From a checkpoint of a small contrastive image-text model.
Data: 203450 training examples, 14.8 epochs.
Rows from block 2 of the text encoder, named by matrix and row number. Rows with one number belong to one attention dimension. Each number is 128 + 24 x the weight over the matrix's rms, rounded and kept within 0 to 255. All counts start at 0. Numbers have three digits each.
# q: attention query (text_encoder.blocks.2.attn.q.weight, 128x128), inputs 64-127
# k: attention key (text_encoder.blocks.2.attn.k.weight, 128x128), inputs 64-127
q.0:155117130128136160100140098145114125139151140123131091126121133135125124112127083120116129172185116124167147120134137153154117114105105126159111103166115129142110086151157116081087132141141116
q.1:115109117127146112160135085092147166156145124141145138130112101090129145136096115177146126131095156095106128142088117120115163144096128114094138133088119178157135146139129128131119128152140149
q.2:153157136145139116126134143139155122120150140087104116161149101129137097108147135158131128133140122105101143171111156135095146123139118122095125134073097125120096129102134137170125104096106120
q.3:167182138128103118139092174110139130114127118119109138104124132113126162140152108133123131165154140130124139106147160141129124146141145117139119137150183139139109107141116140096144083164093136
q.4:105106156110120100110146119132085103112178133091094159095127171134149095107125120131120084127147153103187115117127154130146099105111124099079091128131195134142165092133147116117162155131119150
q.5:101171146121138077118116109127108128089145166182107124109140132107185135083149155145139106132122094118147161130106138116185144113155146133096133194096093157161160091166171139106137092146111180
q.6:105132143093082142109146143104153091089125123125129134119121121082141136127161146137140137124142154130128138142148125124130134088126144152133155091137147094135143127118131139095166104124138171
q.7:084137172136148142071110085106148160128114119101124136113146106166165115130151118102129119098113149136081087103170130117120134110122140078112169128172158122139162127158132131106083138127140140
q.8:065140112181149118153125115124140123134133124179140119118133134060081138155099127167135104107129102118160107151082114172128133098136124117099137150096133148122108140116116125141104123123147133
q.9:163151113145175109143156100203130128114135112133086093076146118098121132113109120082133080121151128111133129112173087111132112101122118119140099122134092140111085130108136166145166112109124126
q.10:125108140147098117132157141148137111119160115115115119163133170100142114108126113111113123116107171118125120138124096111127143107136173171104111156077144132133113100161135178139114140162131134
q.11:121101162103144150083085126089143132110137108141139116078090113103109169144143137133146110115098109099125123137097145173121088135166102142111122142086139104121112132108119139122116137120101147
q.12:074124149125115140073085159096139141094132077127153134147125103110128106145129116110142148092107121113157129107155075105179154114137127107140133145165143138146154104155124083116130095149177144
q.13:109108145132159138096145103107177099156116080140135096147189134129100166136118110160123137165093116116129133122079095180165156116135140105120148145143122129199143104158112147118122155138140122
q.14:127134111113120110140119127121132098128152086095144138153150088106135115163130147114119157160149117153178129106105049104151110113133117140118118139101118174120124139129086113125088129132142156
q.15:114099167145138086141139106116112116150102123152127119089131121078126216150140134112135096137152118164169166110113123111124120148131120115116119104162140093096183133133131148103127095140106153
q.16:149119130067099120102125088137092166138138113143134169161127107102092121134156121133130159126166111128080135133101092108120135137161099166078116140126111116139124154144129141076107152149130109
q.17:123130108141132111136121102112155129127149128114127130116122145160153105098116097123122183123126131154092160080129134125152060071143121121156137166136134142162124152142113162116154153168123091
q.18:086118105113122165138137129169136157150134162141115097109100163144144117111193133107104129104109113145103133098178189109125139147114143094123177128107124138081095123187151133124121128142108099
q.19:106162120142116115068095099122159119146148134137125107182106110123122132105139132123094109160148107103157091164105111119131134147146145175116157147107174127136148136124095168145082066156128144
q.20:127118089084105119183099139102117103096124108124129147107125087140163154129123133123081102080129151118137120114091047145121103201103140200126138107112098156119170139118100116125123096098144150
q.21:132099144105147128082112128133123136143120089163134151083146122098132145132076153106133133136138134096171151144089139133149164140142077158143185146148118117153091134177124088130098119120160118
q.22:108146108114121156138174130130096111091147162113109121111108114124109116140095133139125140121136114134123134153123148129123160127129127126113112130143111133147167133095124176125125105157122152
q.23:121101127099118122152149068132109124146136122151144117105138138058120130131137084111130124162105142142113050138147113110119116104091124061118142131163138104129151134116087143135120128140133106
q.24:132140098154138116152140146146177141161126109092129129136128135088120108141105126108143096074163121161127134131121113129136157140154097125116114127093118074141113163107119155165182141087146186
q.25:172160119157128112151165111158154136138105117155144152162077130167121097115163118122109139082140158104108107081152131103100140124107116139102112128093148053122123144145108129149171123108122136
q.26:107166144142122124100126094151125098126113130108130115121101086105084147112099100113146110129136159117129074128103068132151122116098124123099104114131161161129123140129102111092107161128168172
q.27:081117109094120108117163114134100159128122164147104172147132133126127089183128184135164148102141162149118121112108160131124163139097102122194126172094143161121130128125136163083067140102104165
q.28:118183122142149105103127151129143134116121122130139148161119108132130147112104108115103121133145074136121164119097145161130138141159204164077139164110140126111147079069132158136159076121107147
q.29:119127142148143105168153138113124138156103148137146107114130077110165131130122122128121109171128141156105107140157122138101115139137138105149158131085121097138169118127137145155138101115122134
q.30:133092160146105111108153136148134094117095143110132133104099158158140104123172148128157116107089108119108145164135117103157121107143162146136089147156115147108115149155130092109113170177101100
q.31:102160166120118140127112170120114112122119157117117111140123113154113148136093087146117115148136148107154085124144145150143114101112149091134169113204123189125146099115116083132140095126120147
q.32:138176110111110138130094132122162176124112127130101121120139126107137143116151132137104134087115073165122119100177127122147094136152121072159142112127135116123116109145123097180149131161131137
q.33:104088141082166149163114158134132161130136099120160103148178116134160114115099152076136114151125087110151126113157136150150121107123148140133113150154119173127140152072152101117123125174112092
q.34:132100133080105081137174090160116094127109086158125161143128129152128118114147098155131105138150109125154138145086140087159126148134082140116167131137109093106104117167137093123131125112078126
q.35:107118099131140088154106100127152091176132157145096062139117138133109161131090160115102105141062114105131122123118168165162101137098115116131117089132153140130122161164178099140156124137113148
q.36:151176122148143101087120156113125070110142143132134126151087085125147096160134142132101122154184139170105146111147128118133151120131110129155146159158153099138111131189134111115151146106132117
q.37:147088151121140138101101142135114150093116204100120109087090124156140113102129168119146114126114125117090101124188151106129108105139125142150144125086159102104165092124173126156113137111087118
q.38:212152181175092134179160136158119138143169137128142136110100163112161119108153132099147146094085125156157172057186136137102136142094093116118102110129124150129131165126137156157126112101091086
q.39:131126135176138133183136129123121146146133096089141087086088121134134152103146137126132159151144107110100153160135139095140110115135095134082169089133178151141117120127136156132097190177080173
q.40:128154130170141117113159101102105132185155127107107098144090105108122136135126124146093126110135161114184138098118132132139127086108138115137093131115105117138148143080085134132142128131147132
q.41:086120132140113082082147115106132150136141133138113162086104114147105112149116124126092167104166129109109132111117106126139119140126157160099163109183135162114184185119100186087129144132126160
q.42:131110118133139108112118093111114140107123133119132124123126167131123123129135113167113109150127119162113121141136141141104078130127138112092107144113149132104104098090159096135141103152121115
q.43:138152182153194122149127147159101134132118139146099124069139124122139130087123124105118140151130142141149079157118168141142131148149119111152134111121120138179129129156076140138147115107134134
q.44:120133123124172105120129142101124146148117159151106118144107119128122146143146136125089134125165154166146127114163118139117139131111116146159130135139073097099111108121131094139109100189175137
q.45:161114135100146136146134117133139140149121116180082128131097138153107118100111114129097137106157124118093113143125141099117128099114091125102132113126153115066102170166130117101118141137133101
q.46:134148102095137136142149142112160126098129109141119143096153122161090148119112137103134133145103139142152188118127110136122147089171130133123175104123117144103110145109127137149156107138097151
q.47:078128125119109129162110091167126124157124131124118169127091125120087146118141104136165110148162123117116121148106145109149122172170162113108109131082131123156148132142126166161152154103138138
q.48:125135116131139124127156123157163135101120095138120119153138133145121154117104134106116133116130136133176144110143098129138094139127120127144121141104089175154128120091146125103107129112166139
q.49:146144127135128112153160158132160137148116139113121123091127123138089159108134107107096142092124133148159176127158093138131125127124112100132102118155129122155168170114090164089143136148167175
q.50:119114126144113170117096123113138142157124124120142178140151136118092164127129099144119122128081083120135129154156156148107143122129124158107085094145129146114114129138107118157126146141097125
q.51:153107103127138065122114130138135143110127116141106126097121132105130125135142145145147142103165133135125191134169118107151075122182083122118091138118154096098155123126142154136126121109117127
q.52:136108145194152126065112170155114171126128121187128107167118110166103151128158136144142125090128097132129139116123126133109097137148150109160126141117135114157140112128121146126145138151094151
q.53:101153083127126149087122139149121126103133143124169151149094104138139166097128139136148109127070168122135151166120118117102131147185168147122125145087125128107136151150147159166139123134103156
q.54:100135106118135104126141117116113139120141148103137083134132118140104149119136130125145141173101137148154103124135164114135121141102113088073146147136160136103131130092116202123090114132130125
q.55:117082103108128120131137176159093162101117198120153148163139129121148078135135106107120122131139119178152121112129093143155157153125142128106096088099124194137120140146093123110118155110119130
q.56:089134116140130148165158145155160144125138094124082127118109125127102124116149097123104167107145118119106161122152111132137153150101130148152131135109119161136130110112158128134155097145080151
q.57:125135100104091124134114111178164160113095160063072114094153101109127123133105127077120152090097131119123064109150125160136126112089127188115133149144153078174153158139130106118130125125115125
q.58:136126089096155131123144081105068120086114138112144176082122163146096150150133065085139096132100116138143126140169195169121140128129068165167110128122154170131160121134134176118127109113100117
q.59:133113109136107101118110133129164104130174133106155083113083148109122138092128103150138139139164098133135146128170107113114081103135102155132112120102129127144117175138138150102150107133111107
q.60:151147144124093121105157097199145135148108188098159142107089126118154113118127160134175132112172138104099103127187113125146140113079110109152121135186124147171122161170136122130144138121093106
q.61:131112075128115138154119181140151145153128124114101139159135093114156140116082090125093154130090130116117065138115149135084090112073173126127144111115126141136148093134128113141117132086124154
q.62:121159140130117094132153104143129125137133153140124103136125148137107095139120106124120093091136117081167112173149117124162124136131115142137110141174085070098138144129132101072148078124078145
q.63:135125114114134140150146126143121122157092162087158089129131108142131124097132118125178122149125148112100082150109152111115159146140107130125107101151212161190113172161124128120128176126130182
q.64:115079144130147111123146143118117110131155127120164112155117112141136136131136163114132198139115103153135127144090126092168171128152108153111118079101177146147094134092175126166124148126116159
q.65:159129140140118111122148145120116095134144118127110122122120146116124127186119127175168127119110112100116118132107123142157154134119118150166117119150140188097120125106134110145136124130168100
q.66:134093113155105157141146157140159128148131146103107139154103116134127111077109130120121163138122176113145133137164121093137109123119118111152133175110153143124142133169087112131087132111118112
q.120:123152122127118163160143100121155115104118158110100093116123157137112135120141121122136146144092129065077120131147068100139144100134201180120068150147106129139119115121191167116135132137114169
q.121:104154110106099117107174111137142132156120104127174152098105113092103076133094155135118119135135102137114125118128109096217127132126076145147181139147157120140153138157173186160158175124097137
q.122:114146103115147121155130116134152129167131139140128154143159164089098108126144159118154099112146112150114150116106115129197133152144142165094130161136153207167139104181154191144127088110096159
q.123:126179155136120115144099143096157096141155116120124120145115132160142134113160135140150146130134095135117133150144115095158088143168137162163126115129153129122133121112141155097106165162153120
q.124:130103123209121093099110137107151130095145139118142150138155132149151099106109202133130126109149143089165148123141152128134100103144173087165108113115132166139140067145123121089078106152142139
q.125:102108104135142102161138101159133141132147132121159145140121125117096136136172141144091079109157125138127093094154114111149128104102129119110112117112114116170163186121100159115140088138137112
q.126:131083110147124122129127148123156125139125109121145128158099147149145111118109156100109116147133130152129144121111123157131113140119132089118150127102102130124134149131119154120138127138127143
q.127:119131153139132105109084134146136095132180140156107091091153122134128149164087157150131118081136100108172119189067142134168155146155140128108139159133158178115152110138146122160178084153132120
k.0:134139141149096126109131134138100153081120159158107137142118112145104078124111120115155126127105126135083121121147167137101185096158112115151087206128136173145182113114106092161159112105084214
k.1:074160140111133132139119129110128148154136175130127114121123110126139152091085127127156159151097157151144116128150143160137115068095143110108154104146141120096151110123090180150157144125110116
k.2:103129149125126130072115166103126127142124100085167126086125136108171136167119115113115162084142140137152172115120111161125125163148159123117105120180153163114114068108146129141177166134146078
k.3:190091114160200113136148163115166169109162136103133123133177162123104125158104101113128178096083125110136158106124107144137121083128122121108109173115095110118166119110111118126101073112124146
k.4:105131087087082093170105081158123114116149132117137149119145145103113131100119142136146053140127127119178094141126110137133112088141117116117150153147167162116135106122153111136115149103105150
k.5:103138092113127161130098114091138106115142159120103105124129125088119109096125126117183149109123124115148098131130170134140128090117157123111108126160141097123138148113139082118151124164126167
k.6:097144088126105121164123121154114106132122179116118138135115105098124136126134122158067164120136149160123106170136110112135120135114149118151114160128099123082174133140127105137107114139124111
k.7:152121141102114106162149144140096161104080146134126128088102112132144107131107144117113098131112120163128065156074164149119113140144143115164135112154131140142152155168162147166106109121109173
k.8:132130138120123128184109108087129131155151110122119151126135110119125156121092138065176137142101134141110142103132154117133114098150073138131089135141151137129133169101108151123131112140139090
k.9:115159129165071175141114075091163134142111104167099167121096061134140146138103150170108123112182113182126095105149129102137128150116119109129138091132141205164104127083179125109113078120138127
k.10:122153111156124123113108104122131112076145123137130123141131154091097151122088147120095099166140132123153131127121165140140093136123124112091126131138122179174116105128124154121182147149136119
k.11:097151138135144170121091124118161111147166113081150151140101163139158176119135134099188134203117104139098122130101111140099133108160166117137102110110138140101128138127187120133122083136140077
k.12:144116142153106107130122064092125065086131113125123073120097089138157171130140133100140114105143158142102096155093147141128089129182126129133086136147136119151058199127136146172100170116182155
k.13:134082163114107117133134166101099146127115143107148134138115102123150131105146108138094129151140162110131094119097144125141140142113129144146098144115126120137152116169160089134140136148153166
k.14:073149105104096114101170067159142106127093131157164087121131146153120058131111159130170107139156133111124142148162139135136086101170085126150100096131132117123090118100137137122158093169087155
k.15:147118097134129147145125141079128125115151159107128138186152128093121089108116112150117151102145103107109114109105149143124159147097151103108168140120128134162140185157161128134112078162064115
k.16:112141137125157155120163159114152144161136145100147095100105142145143142117092106144183110153122132154136121099164124161182116120128156102097098132133117129113111105126150125149167127118142159
k.17:111103114154079090136142134159147060140122140124123108144129098087156115127141114148134152114141114116139129142140081148102154121138137125130125142132110149102128121105111167106125128112149096
k.18:134120163155129099114101124105193106132136103134146163138145122099106099137143154115127089128069103124163141157126152143136155079133132132137151116118137094109103129133133108130115144109144097
k.19:140095135144112117116169131102167128106076151142096171135175123105118135189100107158066138093104144154108161121113068137115117138146113090131094159132085202096097124111144143172129130142106097
k.20:120142086097110162128100129146145125131131131136095140147134126171123140143132110150081089115137174099113125112157144127121110160097129141107145148152132185145113144105108128124118124133121150
k.21:138146131085122139145137144137129114110112105134132133127187166116112110138107079070143101138102125117175129144156164100128089133111133153097127124134145123141161134143117114140138119123147148
k.22:138142131121141122128114174099119134169142086121060073107147141131169134107128133103142095138118158106114119110123134134134154124154104125101127109118118130116126147107125136107149172156115130
k.23:092132083134104092126085116139112133131107089161106121110107108108131084171117167128127168125108069128121124050164102141126132120110137118120176173135150148158131102157128134117146144137081109
k.24:088128103155141118134107162149102095081168100141152107142160091146112113120146132129116154132123117082151143126113164115158139119124137122151152104119112075125114080090086127170120156142113139
k.25:138112137137101109104142169092135126161106150113084149128091096135173162166099121165100126140146114160135107112124100143097115094145102148133121102139117176080065135142083104134137158124166116
k.26:141136102140103120129161123131106113105125119118147141100141133143132132124100116084138091117120157122109108116142115124113136117142116123115157145125134136144127173090162150151070134119104144
k.27:152144120109129130175125156156121174150149093105118121124137125069133122109114080132074107081116108123169167126107051156115133166102152129137150127125145133115142134141103119171122107111105091
k.28:159092124155137092172152158176135104112099165133140142162148141128134106150120092142102112137131086134108112116142087096155182125125126129133133170067124104123150152089077135110080152108145112
k.29:094140155124145130140145155148099136110122145182123129156111102124161103138154158126160152133114106103139109147142136128103114120152124077142132115124153144109137117099146182130120114143127134
k.30:177127115151084133120091111128124100135122128079100146139107133124112094135166133144155109140125095090121128081138167108121146147126126136102164138107147129120149106127152124132126107113166147
k.31:151116173126170077119146132098154119100126126109142135089129142114132160095142131139118135101066162146132140103139132144118152100162120113113130156134128165143108159148127130118121173142128137
k.32:089112152133177119151155133129104140158141147129141154137122135149148096139164160151146153110092105118114132156137075138079135146117110182116161064149114170156091121108142132096117097148089171
k.33:119146148137128152098166092145113093137100081078109111140173173114157141152105128155137137118138132144154104131116146092122110167131116117090149148103148130138123166123157142135112150166112137
k.34:154146132118109148092118074124159092113088157120125153116152093125142089162149126115115089116124124131149097122128117161132123146115133136169144125152189099104113124183182136153134103121139127
k.35:113105155139125166106105110115137057171112127144096139099129101131095097065151140126126144069097185114135112153092117140130147130121114092125123121144107135172095169141122118133105148155122147
k.36:099140089134136130122156138102118132120150095130139143155141132119137082147170116110113118117123111128145146139154097101104142127175125107146122112114128156124129162098161117101131143123156124
k.37:092113134074167135125121143106114138149097141155154139127128150135092110147168158156109142124148165142146123154159178100107121131165142119096118097109174120145130087115116145090104131135124110
k.38:165147094114101118095066165126146085132158112092161143131143139165138107082099179120148080121145103081131144116091153155083120108086155130115129175174095154101047139133102136087115129142144130
k.39:148089123138073131036100147107107142124154146115131112076135135169142140151132105145125120113143174104141129119089203099159157123088115119114112153153127124118098106170144107135139186156123150
k.40:131109112134115122113162107130100104144136148140092097133141132132134159113106130101137134129111119140138122098133100138123158074131087128118137125151128117103107119114110156129124146102106120
k.41:147114088103115171177096131093152130084112165148139159067170110155089120072094130147113094133112180143107118145113130180138134132107186127196083141162130105107140101138123128136142086136060162
k.42:106135136107142125138127111169122148129133135131088097111114186108090121126140125133148158122106085152112123132146144116115140067128154117115133163119147168158133149106115154127164152125107115
k.43:149116134129108091113107141166114098093168103147153093124140152138142164156155105104133090154159152115151088153094182125090168117133139081131146142142124098118143153113153077139095153126169178
k.44:105127165072140126128150120130122119098163139149116171108120138128112126163116107148118141134078139125121110119134125121090173103122123141117178129180110079116154147129104132143132119117132123
k.45:139160160115116139160150136129135105139114145163115113122142102132137108151127123136156112102110143160128121137175142157122144115104137114153127107161144088134110092122177154111112109153114121
k.46:150107156149098095107165133121146123117101140141113119140134093120134146179123169137134153153129116117145133097085145092169087108107124140176109086114122127154157138151145095155141146145148110
k.47:125128118135168168137130159106078114169148125116154117153146119150116143072171150175141115115126125132111115149166106118125133135142180154074125109110112130147127127123120117143161121151126195
k.48:148124142150139111109135133082124146103103107130130107149147090142121150137110141113143081144130131150116131129111151116133113092136087164135121140099134115120133143117148110148111129126118158
k.49:172129093106154109124156146146109116123143133160120110147087104142130129085109125156126100096124130100122103095148131138137105120137104107168152087123076139174101147111153153138136123136090139
k.50:157138160107158145164145120152099125151108126127125123133133170178091124157096131124191124155120115123108143119091138148131115141111133127110147163154137125145140125143139148100163129165124169
k.51:120123127081113109130123118135095057115178127114122121158131118131122117167149063146142140126142117102127130127138159128119109113146160184146140104120131119154127125109167101098127091136116133
k.52:171100103142142164102163147120138151129107162151173138125104103111112137111093099090167149130098127113129111148129194133126104112161163117138102111138120109183108131135120139088128108147105134
k.53:148131117120108157112121126135117113148133136123113150156126116166136134111104128133084142137091094133133090101111107134144074121132151171123131083113136122149141134144138143094082160166096160
k.54:139141123120134104182145126124149128195138093155138140087135169105105124065116119152196120145159100110123141155130105102163163147160127093100111119146134092162123115104115173136131106155112107
k.55:125122164131118114117132085126148132155141115124138094132108110129156078158093144138127153162113137086100128124082151162127121152122151139112177158168126118142138113105139143127124128163130094
k.56:153110105176107138110135102108143104120095112131142144120167106144137154150138146135171103092096144143147110119148110156123120131153118143148096157138127113125105126108161161149106120129153123
k.57:093109149147114103112122178133110100157103105113121123083165120143132103166160129128145163130117142142141132065118131149140112137142135138157149145134124108113151106100075145152108092140127114
k.58:162108141142121088130135115170110120127170148098156033172160119129134132138148145131102135129146115106098140126145113140086144159140126127122170131103135151127141097132147110167163159071077175
k.59:116066133166094132121141135154112135137160132103093066163130129113178132087150098129123149163129145119135180133104169067097098108117143144093104101135108113090138102125159153094160103117132086
k.60:154110130170158112124155126155170096121125166114149146152124116138132155122132068110137120137095105099131120108149130122145108124097140159137139133115102161102156127124146119062063100111129151
k.61:061160089118102117108116129120111113136162127130118120124128122147143105143100088123147167105130150167139137131101126138096165136150147102162194192139106114056137174167112128094155131111137099
k.62:164159093119146146130120124106154123106112099108109151133121107124152124129130117142155152130107145127156138113117130177126173134124130104160124130154176119102066111139133084135125111153132156
k.63:139118168143128158111144113152123142137122116149128129140117148121149115136114061142084126133158182134147135113123126134117103154131122092146135138101127120144103143129138130128102159155118138
k.64:157122073123143105138077107136152116196165150102112175152104138129156127072133145127136149179151122135083124113142154121120093140119158133134127109136161191136083144134154132155193092074098125
k.65:108133131089127131123131115169115126172118136126158122132159145193136118127120128116099106097105129119107142121158112146094097158158125132151107156097110111109127136124130152120129103120111171
k.66:139106118107165140100135109099102163125100135119147128090139155175117130162067149218100145101146104098106115124129143132143099132099146125133115143143113138140074134162151111147144100142130084
k.120:071165150117128132127126138116149140134151138129149162146131147168121170142115137107133075125143150142142131132086098139160137115145140114129138149088146128170108155115081130109078106127115192
k.121:139109135172145128100094150109112131081123137146150108117109139091138126139095142121132148134127144130113105132096138184108118138129100133135096120126140132143101127119073106129134131137122131
k.122:111107181108140135121134102113143092159107147132124124124101129126167123112114125157132161105094132139104108132177157144128164088113106118129100114134148135142120119109175141139098108146138115
k.123:141157152113145136109135096133132136153111119120149111111131099121134125126137125154123116110114120127109137064103155196120162120126149104075153132080128140133131121171140105112145084144148146
k.124:099130149109123117118152123104125145119134122116117110165151130160146137174145150088093096165094148114090157102111149118156143124141153104134113125132167123094095134136094139140117123111120128
k.125:174125135168094121076124156119148189092137137148102174107148088088137162145095104135103133110148130116160113102104154111115112104123110112150129166137134082175136064134088158133144134107101166
k.126:124135145122138132105133110105107127104116133187120096103136133110114161117108071154112106156138128140142124135124164139131117095130145129114144135117119120141138137144118145152158155117167096
k.127:130102088129097105111164126121106119095137137149139106154111174062098121105155105121140101150130114089140091133129173183128098080143122105156112142156098137099133110173130134117154130120119160