{
  "train_examples": 203450,
  "encoder_depths": [4, 7, 7],
  "text_encoder_layers": 6,
  "residual_init": "zero_last",
  "muon_scale": "match_rms_adamw",
  "nesterov": true,
  "orthogonalizer": "newton_schulz_5"
}
Rows from block 3 of the image encoder, named by matrix and row number. Rows with one number belong to one channel. Each number is 128 + 32 x the weight over its row's rms, rounded and kept within 0 to 255. All counts start at 0. Numbers have three digits each. After the name is the row's rms in percent of the matrix's.
# convs0: first 3x3 conv (encoder.blocks.3.convs.0.weight, 48x48x3x3), inputs 40-43, a 3x3 kernel for each
# convs1: second 3x3 conv (encoder.blocks.3.convs.1.weight, 48x48x3x3, transposed), outputs 40-43, a 3x3 kernel for each
convs0.0 103:059086096127087109115136140138103094122113146107108133100086151118132171127098107172125159116161138111129164
convs0.1 102:132153125098131104063107041162142154148101101159140132117155152138142176137119125101127133081112097079068090
convs0.2 102:127117120132086126101089132097141098118152113118119105109159122155220189157170125121107102114101131112147141
convs0.3 102:108156145096146155140117113160147036130225095121215099131081148121138117119084141080082145091076153105092115
convs0.4 102:105082115123147107162160148122176107080127086137145136126109068137138118128075106093182166087140121088113124
convs0.5 099:098132139124126088136148118110098160100142143097085091082166148134169101147098107087117134106140117052112078
convs0.6 102:120128118123122103114140114119155137137158161113059119173132109159087145144099148083119109154154126135136115
convs0.7 103:128144135088100154102113131138119134079165137092105096114089166111160163131075088147169117121109117094114098
convs0.8 097:145118145114111151110099119088072107169133115178132136166093047113086136091142148135150107136186132127157136
convs0.9 101:143176127130151110136176110132148134122115154137163141153107145102119123121145141144101136107086119103148080
convs0.10 103:129159088136109116106109097123169117148134115104134160107115140112127119156153155131136158153139206101167170
convs0.11 100:129106153120120138131125150157147124151137159137135108160144201106141124107109126130131151116139166083110148
convs0.12 101:166124088100125116097129146124132095139191147083121081138156106105110149189214156163137088084103095145143164
convs0.13 099:118156136108138115131151103115137121051091161089075160101155107115113098164130067096109116117124129092175127
convs0.14 098:182165154158112123131142138148153145157158145121143119139147156105070093105120122112137129119128102127135121
convs0.15 095:173162135079111084106158120122132214158157201097122147114149158134142167142139100147147185148136160097154231
convs0.16 100:130138182106130201118144141163106091122120149123124193062151141099166123146133131140128154117109123098135129
convs0.17 097:119162157141163149133133106135096118133090108178138120127078076117097122136110107139115104157121133156100097
convs0.18 097:117096082146097115133125172137142123130139110110144111130116097115083106149141140151123131138110114137118116
convs0.19 100:110113112135139116161148153125105122140144159102117092096114178093120111143101099116128150085146175177193160
convs0.20 099:196166115127182156058128122122152132149165168130168176120112100168143109209149133123094048152105070122140141
convs0.21 102:070129171123193129084119167147169086165091098148155131134131168102127134151085084118163118150151121159133070
convs0.22 101:129115086133115126092081105132158110157114106115099139107150161079118198070087165069147101118120141155098160
convs0.23 097:109112173112090124137104101165162160142133123144115095103134062129083053099121143119127119106101132130074117
convs0.24 101:109128131169148135169088149143135119089117111143119102122079112139139154119168132163126158169158143137072068
convs0.25 101:142086119109092131096058113102164145106144097104104128198100076139150160130125143124151152092129125138138127
convs0.26 100:175180133166125110121114128064097091153139132118184156123117148136126156188105152148154071124160104082163135
convs0.27 104:120128078116089139127098126075144105136139118184155056169126101140103131112147123132113132097103166092122134
convs0.28 105:154101112185125099159121114075142115091136148127132121117165130081088042130161109103130129116142096133158102
convs0.29 099:129101116112126179130127090255173155136161150131146090094119118101101124096179076131127142148094152152107115
convs0.30 100:127153116120140116105158153162097117124123124120112135179135097144122100140155142149095123147122105157138123
convs0.31 103:149143113154154109133160117102075099077112206051056187119158123122212169103106063119099169118132131136110110
convs0.32 103:118130158117098157139114139122044127182026062230130037119105148122105161090127112123097143168087140194108183
convs0.33 096:132096142122124129140108077081156102139088060127105108111138101113194126107173074141143146115138101172124137
convs0.34 096:121128146121145121163142141134095085111072108145145156103155146126086096152127152146136092155116086169166166
convs0.35 097:143156139147146156114111137120132158161136130188120082159137085124091080124049094133156154145147103136136128
convs0.36 099:129138161089108151162100139045122157126123132144120176162121077161143112070218116160114112081071129121147117
convs0.37 101:181139169126131174152118127170093128128117180119112167152102130125144138169176129116104104101123114169091136
convs0.38 100:131088087119096099116104104159107142159124115149099126116107133122117116093106170097139120146110124179143103
convs0.39 103:137100170128077144105117163088128099177158084189155057146124115143133121167179083186124134113109136146102094
convs0.40 101:133129106163113137162108150174138128139165147153159125159136104091073157177129125179105163123096150136118121
convs0.41 099:134134108108157114076129131159123123103107107132121136111099150124135182141077119124126136158138115170165122
convs0.42 097:136181164109118113112121117078074107121106107163167131109155108106129130114086142132130170137127154112146160
convs0.43 098:148115107146148113150098125118144142157151116173165103125167142145147119102108103144119159098148134119104157
convs0.44 096:128150111108109132121104106166146160130132114146136149131119164122155122161152144097141051117132055132121092
convs0.45 101:102088125089096150114140123096074140133116166093138154085136111149177138089130130138148065135147096102126093
convs0.46 098:113121113112140086103109118185118115131084148144113087138132165104144152112083114129095129113125181144124138
convs0.47 099:163158070158121112140152138180107066171146088127204111156114059178101069138170080137083163121098105125108117
convs1.0 106:159133159142125110117111062116060053128116076093133136107103104093111124118118127158137105161132122191113148
convs1.1 100:076206147065145141130129076102086121095106086106129105123135117146170162110157134108119134092087098125159162
convs1.2 111:193189209131118179166138180140138129141097082148086116184171123187150102216196181188144139163098087169152153
convs1.3 099:096132146105190161104147088112169187098162191118118137091107156123123147149188148114084169140127145148108154
convs1.4 105:128095151193156104148120101141129144107123122129121100166159155187181127173184117136199113106151034182156041
convs1.5 092:091107044088120116104104083158122105138144134105117103121166075162129051154127117087126116095125113122133123
convs1.6 098:129189182152172162086131159109183147134187131131182132124165164193167147147168152179179088156130119142147101
convs1.7 102:072056156108136157116150131088101157117116162164145163098118102046142147121144063116125073122158110139169168
convs1.8 089:122143165126126096108081122120158178134127157147101114151109082164148139145127130139139173138107199102098087
convs1.9 101:121157103125128080091129066128194083092101070066030069125111107137107166148139109167148104118126100155122147
convs1.10 094:166168090179102088187107105147121148169151157167135152139129113155156183140114109081153127140149101192154082
convs1.11 109:130093109158151120116120080133090104118100115139119117130144152138131127111089103135157097155146113068177144
convs1.12 105:124165148160156148119182137088121148153210154129186148152169168137162187133157153144151160138164156163130117
convs1.13 105:143109122086102113070101112182167091135149149143133163082139117125137138141101184078148109061125145098087101
convs1.14 090:152144133191155142152106063116130150119108105113110121169176173214181151172174136115168129115174129107194126
convs1.15 099:069136125046110074100159106071090117126134162105077137138133113102070116110122182122162140162138086114200178
convs1.16 104:100090111054096129108109106182161078182142124152115146158111104133119114165163187054082173124148157162160119
convs1.17 097:093087080166122072158091093094044107084117114101097091156153141138166124117111115084170149116160127138141166
convs1.18 108:102115085118130166196124110147137111099117083095143140146111180112092146106114127153211160107160164138130131
convs1.19 096:119142176106085095120195129124103102089082094128100103155172163152180195141154177185113069189161135108170134
convs1.20 100:127109125100114097094077102115067088100071098112075098128150157130126171155152152111101140090059147103083188
convs1.21 097:089107172091102123113096113118119076137109112111099104105141111107154156110178174147147082164096121143145125
convs1.22 096:144150089142208097109111118095087149151154182146135125073054069072062094046118131104123132081151193045120147
convs1.23 099:124130165148090084153124117140133124124117109155123102097161164116118104132117108155138087147154124153137075
convs1.24 116:124148204094108140166136121098107099065100087100086093123141136140150131122098080159142139150153148143144128
convs1.25 102:125155129141106044143121085095131137128120137139068137104145087144110085127117121126107175166136159118087173
convs1.26 086:177234216150152187151108136168149196143155155121117156140150124167110134145141128104126077173159118168213180
convs1.27 103:122130127153108121141131084115090103150090120143124118110076125117089078138101087074087122064072076111082134
convs1.28 107:172159095203143100104105143143125105160146119104156163088089116094064095051073060117097125079118116077126138
convs1.29 100:064078103111103110099140074107115105117138162121126176105069155110082159132158145134122146137144160176152147
convs1.30 104:204126129173159123164195173090102122111123130127093139173158179148144189154137131100139114087112078115127105
convs1.31 106:154130114129130137118116145193160128201182090187164093135137081113109079097089116168131106161119137138094088
convs1.32 099:111122141176140139125140133183242200169170154158126130071122127110144161078135125147125125134121114122135123
convs1.33 089:175164146159086188083066116086094103069100138110111143110117099111126132109104099130118158132141149179187147
convs1.34 094:097112133074127111132160131100089119143087098115147140150153118165162168150129148126158067173121158129131184
convs1.35 091:174163136134161150121085081118106133105095130076078063074106084135113120165106182140138154114128140133171127
convs1.36 085:152133135128119081103097129112134112109087061139119087099086103139108065156115087126193164104139098061137118
convs1.37 092:101142157144105189191091132091136133083095081102069065152120151134127113136122065118094143144156141095103099
convs1.38 109:164129149166153118143180183132104097135127121100111111197107133146138147108149122137114080109135152135153174
convs1.39 106:145126114138096108176106112078183163093155163095126131154129099153173085130150063171074091137103125121077140
convs1.40 094:102145122101109139110113164130103124155161136161174163168148127175130113073128149105133127103104150084114143
convs1.41 105:146152168117134152122183194119070116105100139109075108103105083124157142132165124088116126177130135130122145
convs1.42 100:174185136110169163144149187123111164093091125105107081137174103157140105183129139151122082167146090169106107
convs1.43 099:070109106088130141102128120204205105150124098059110096136122103153103129154128093149146115140149112118137111
convs1.44 102:160166177086116135105103140122100124145143141133078082165147146135128121067075153078106141061064107090102136
convs1.45 100:122097122107173184108090154127085079089113148132145166139124128156117141152146155070072091071084109095083173
convs1.46 100:120128140129183138122123119069086116081114103130185142128111136122153094155155138125146123078132077132118070
convs1.47 102:162168122098111076127122085103099109152112122158117133132087104084103092086098112170070110144066115139151137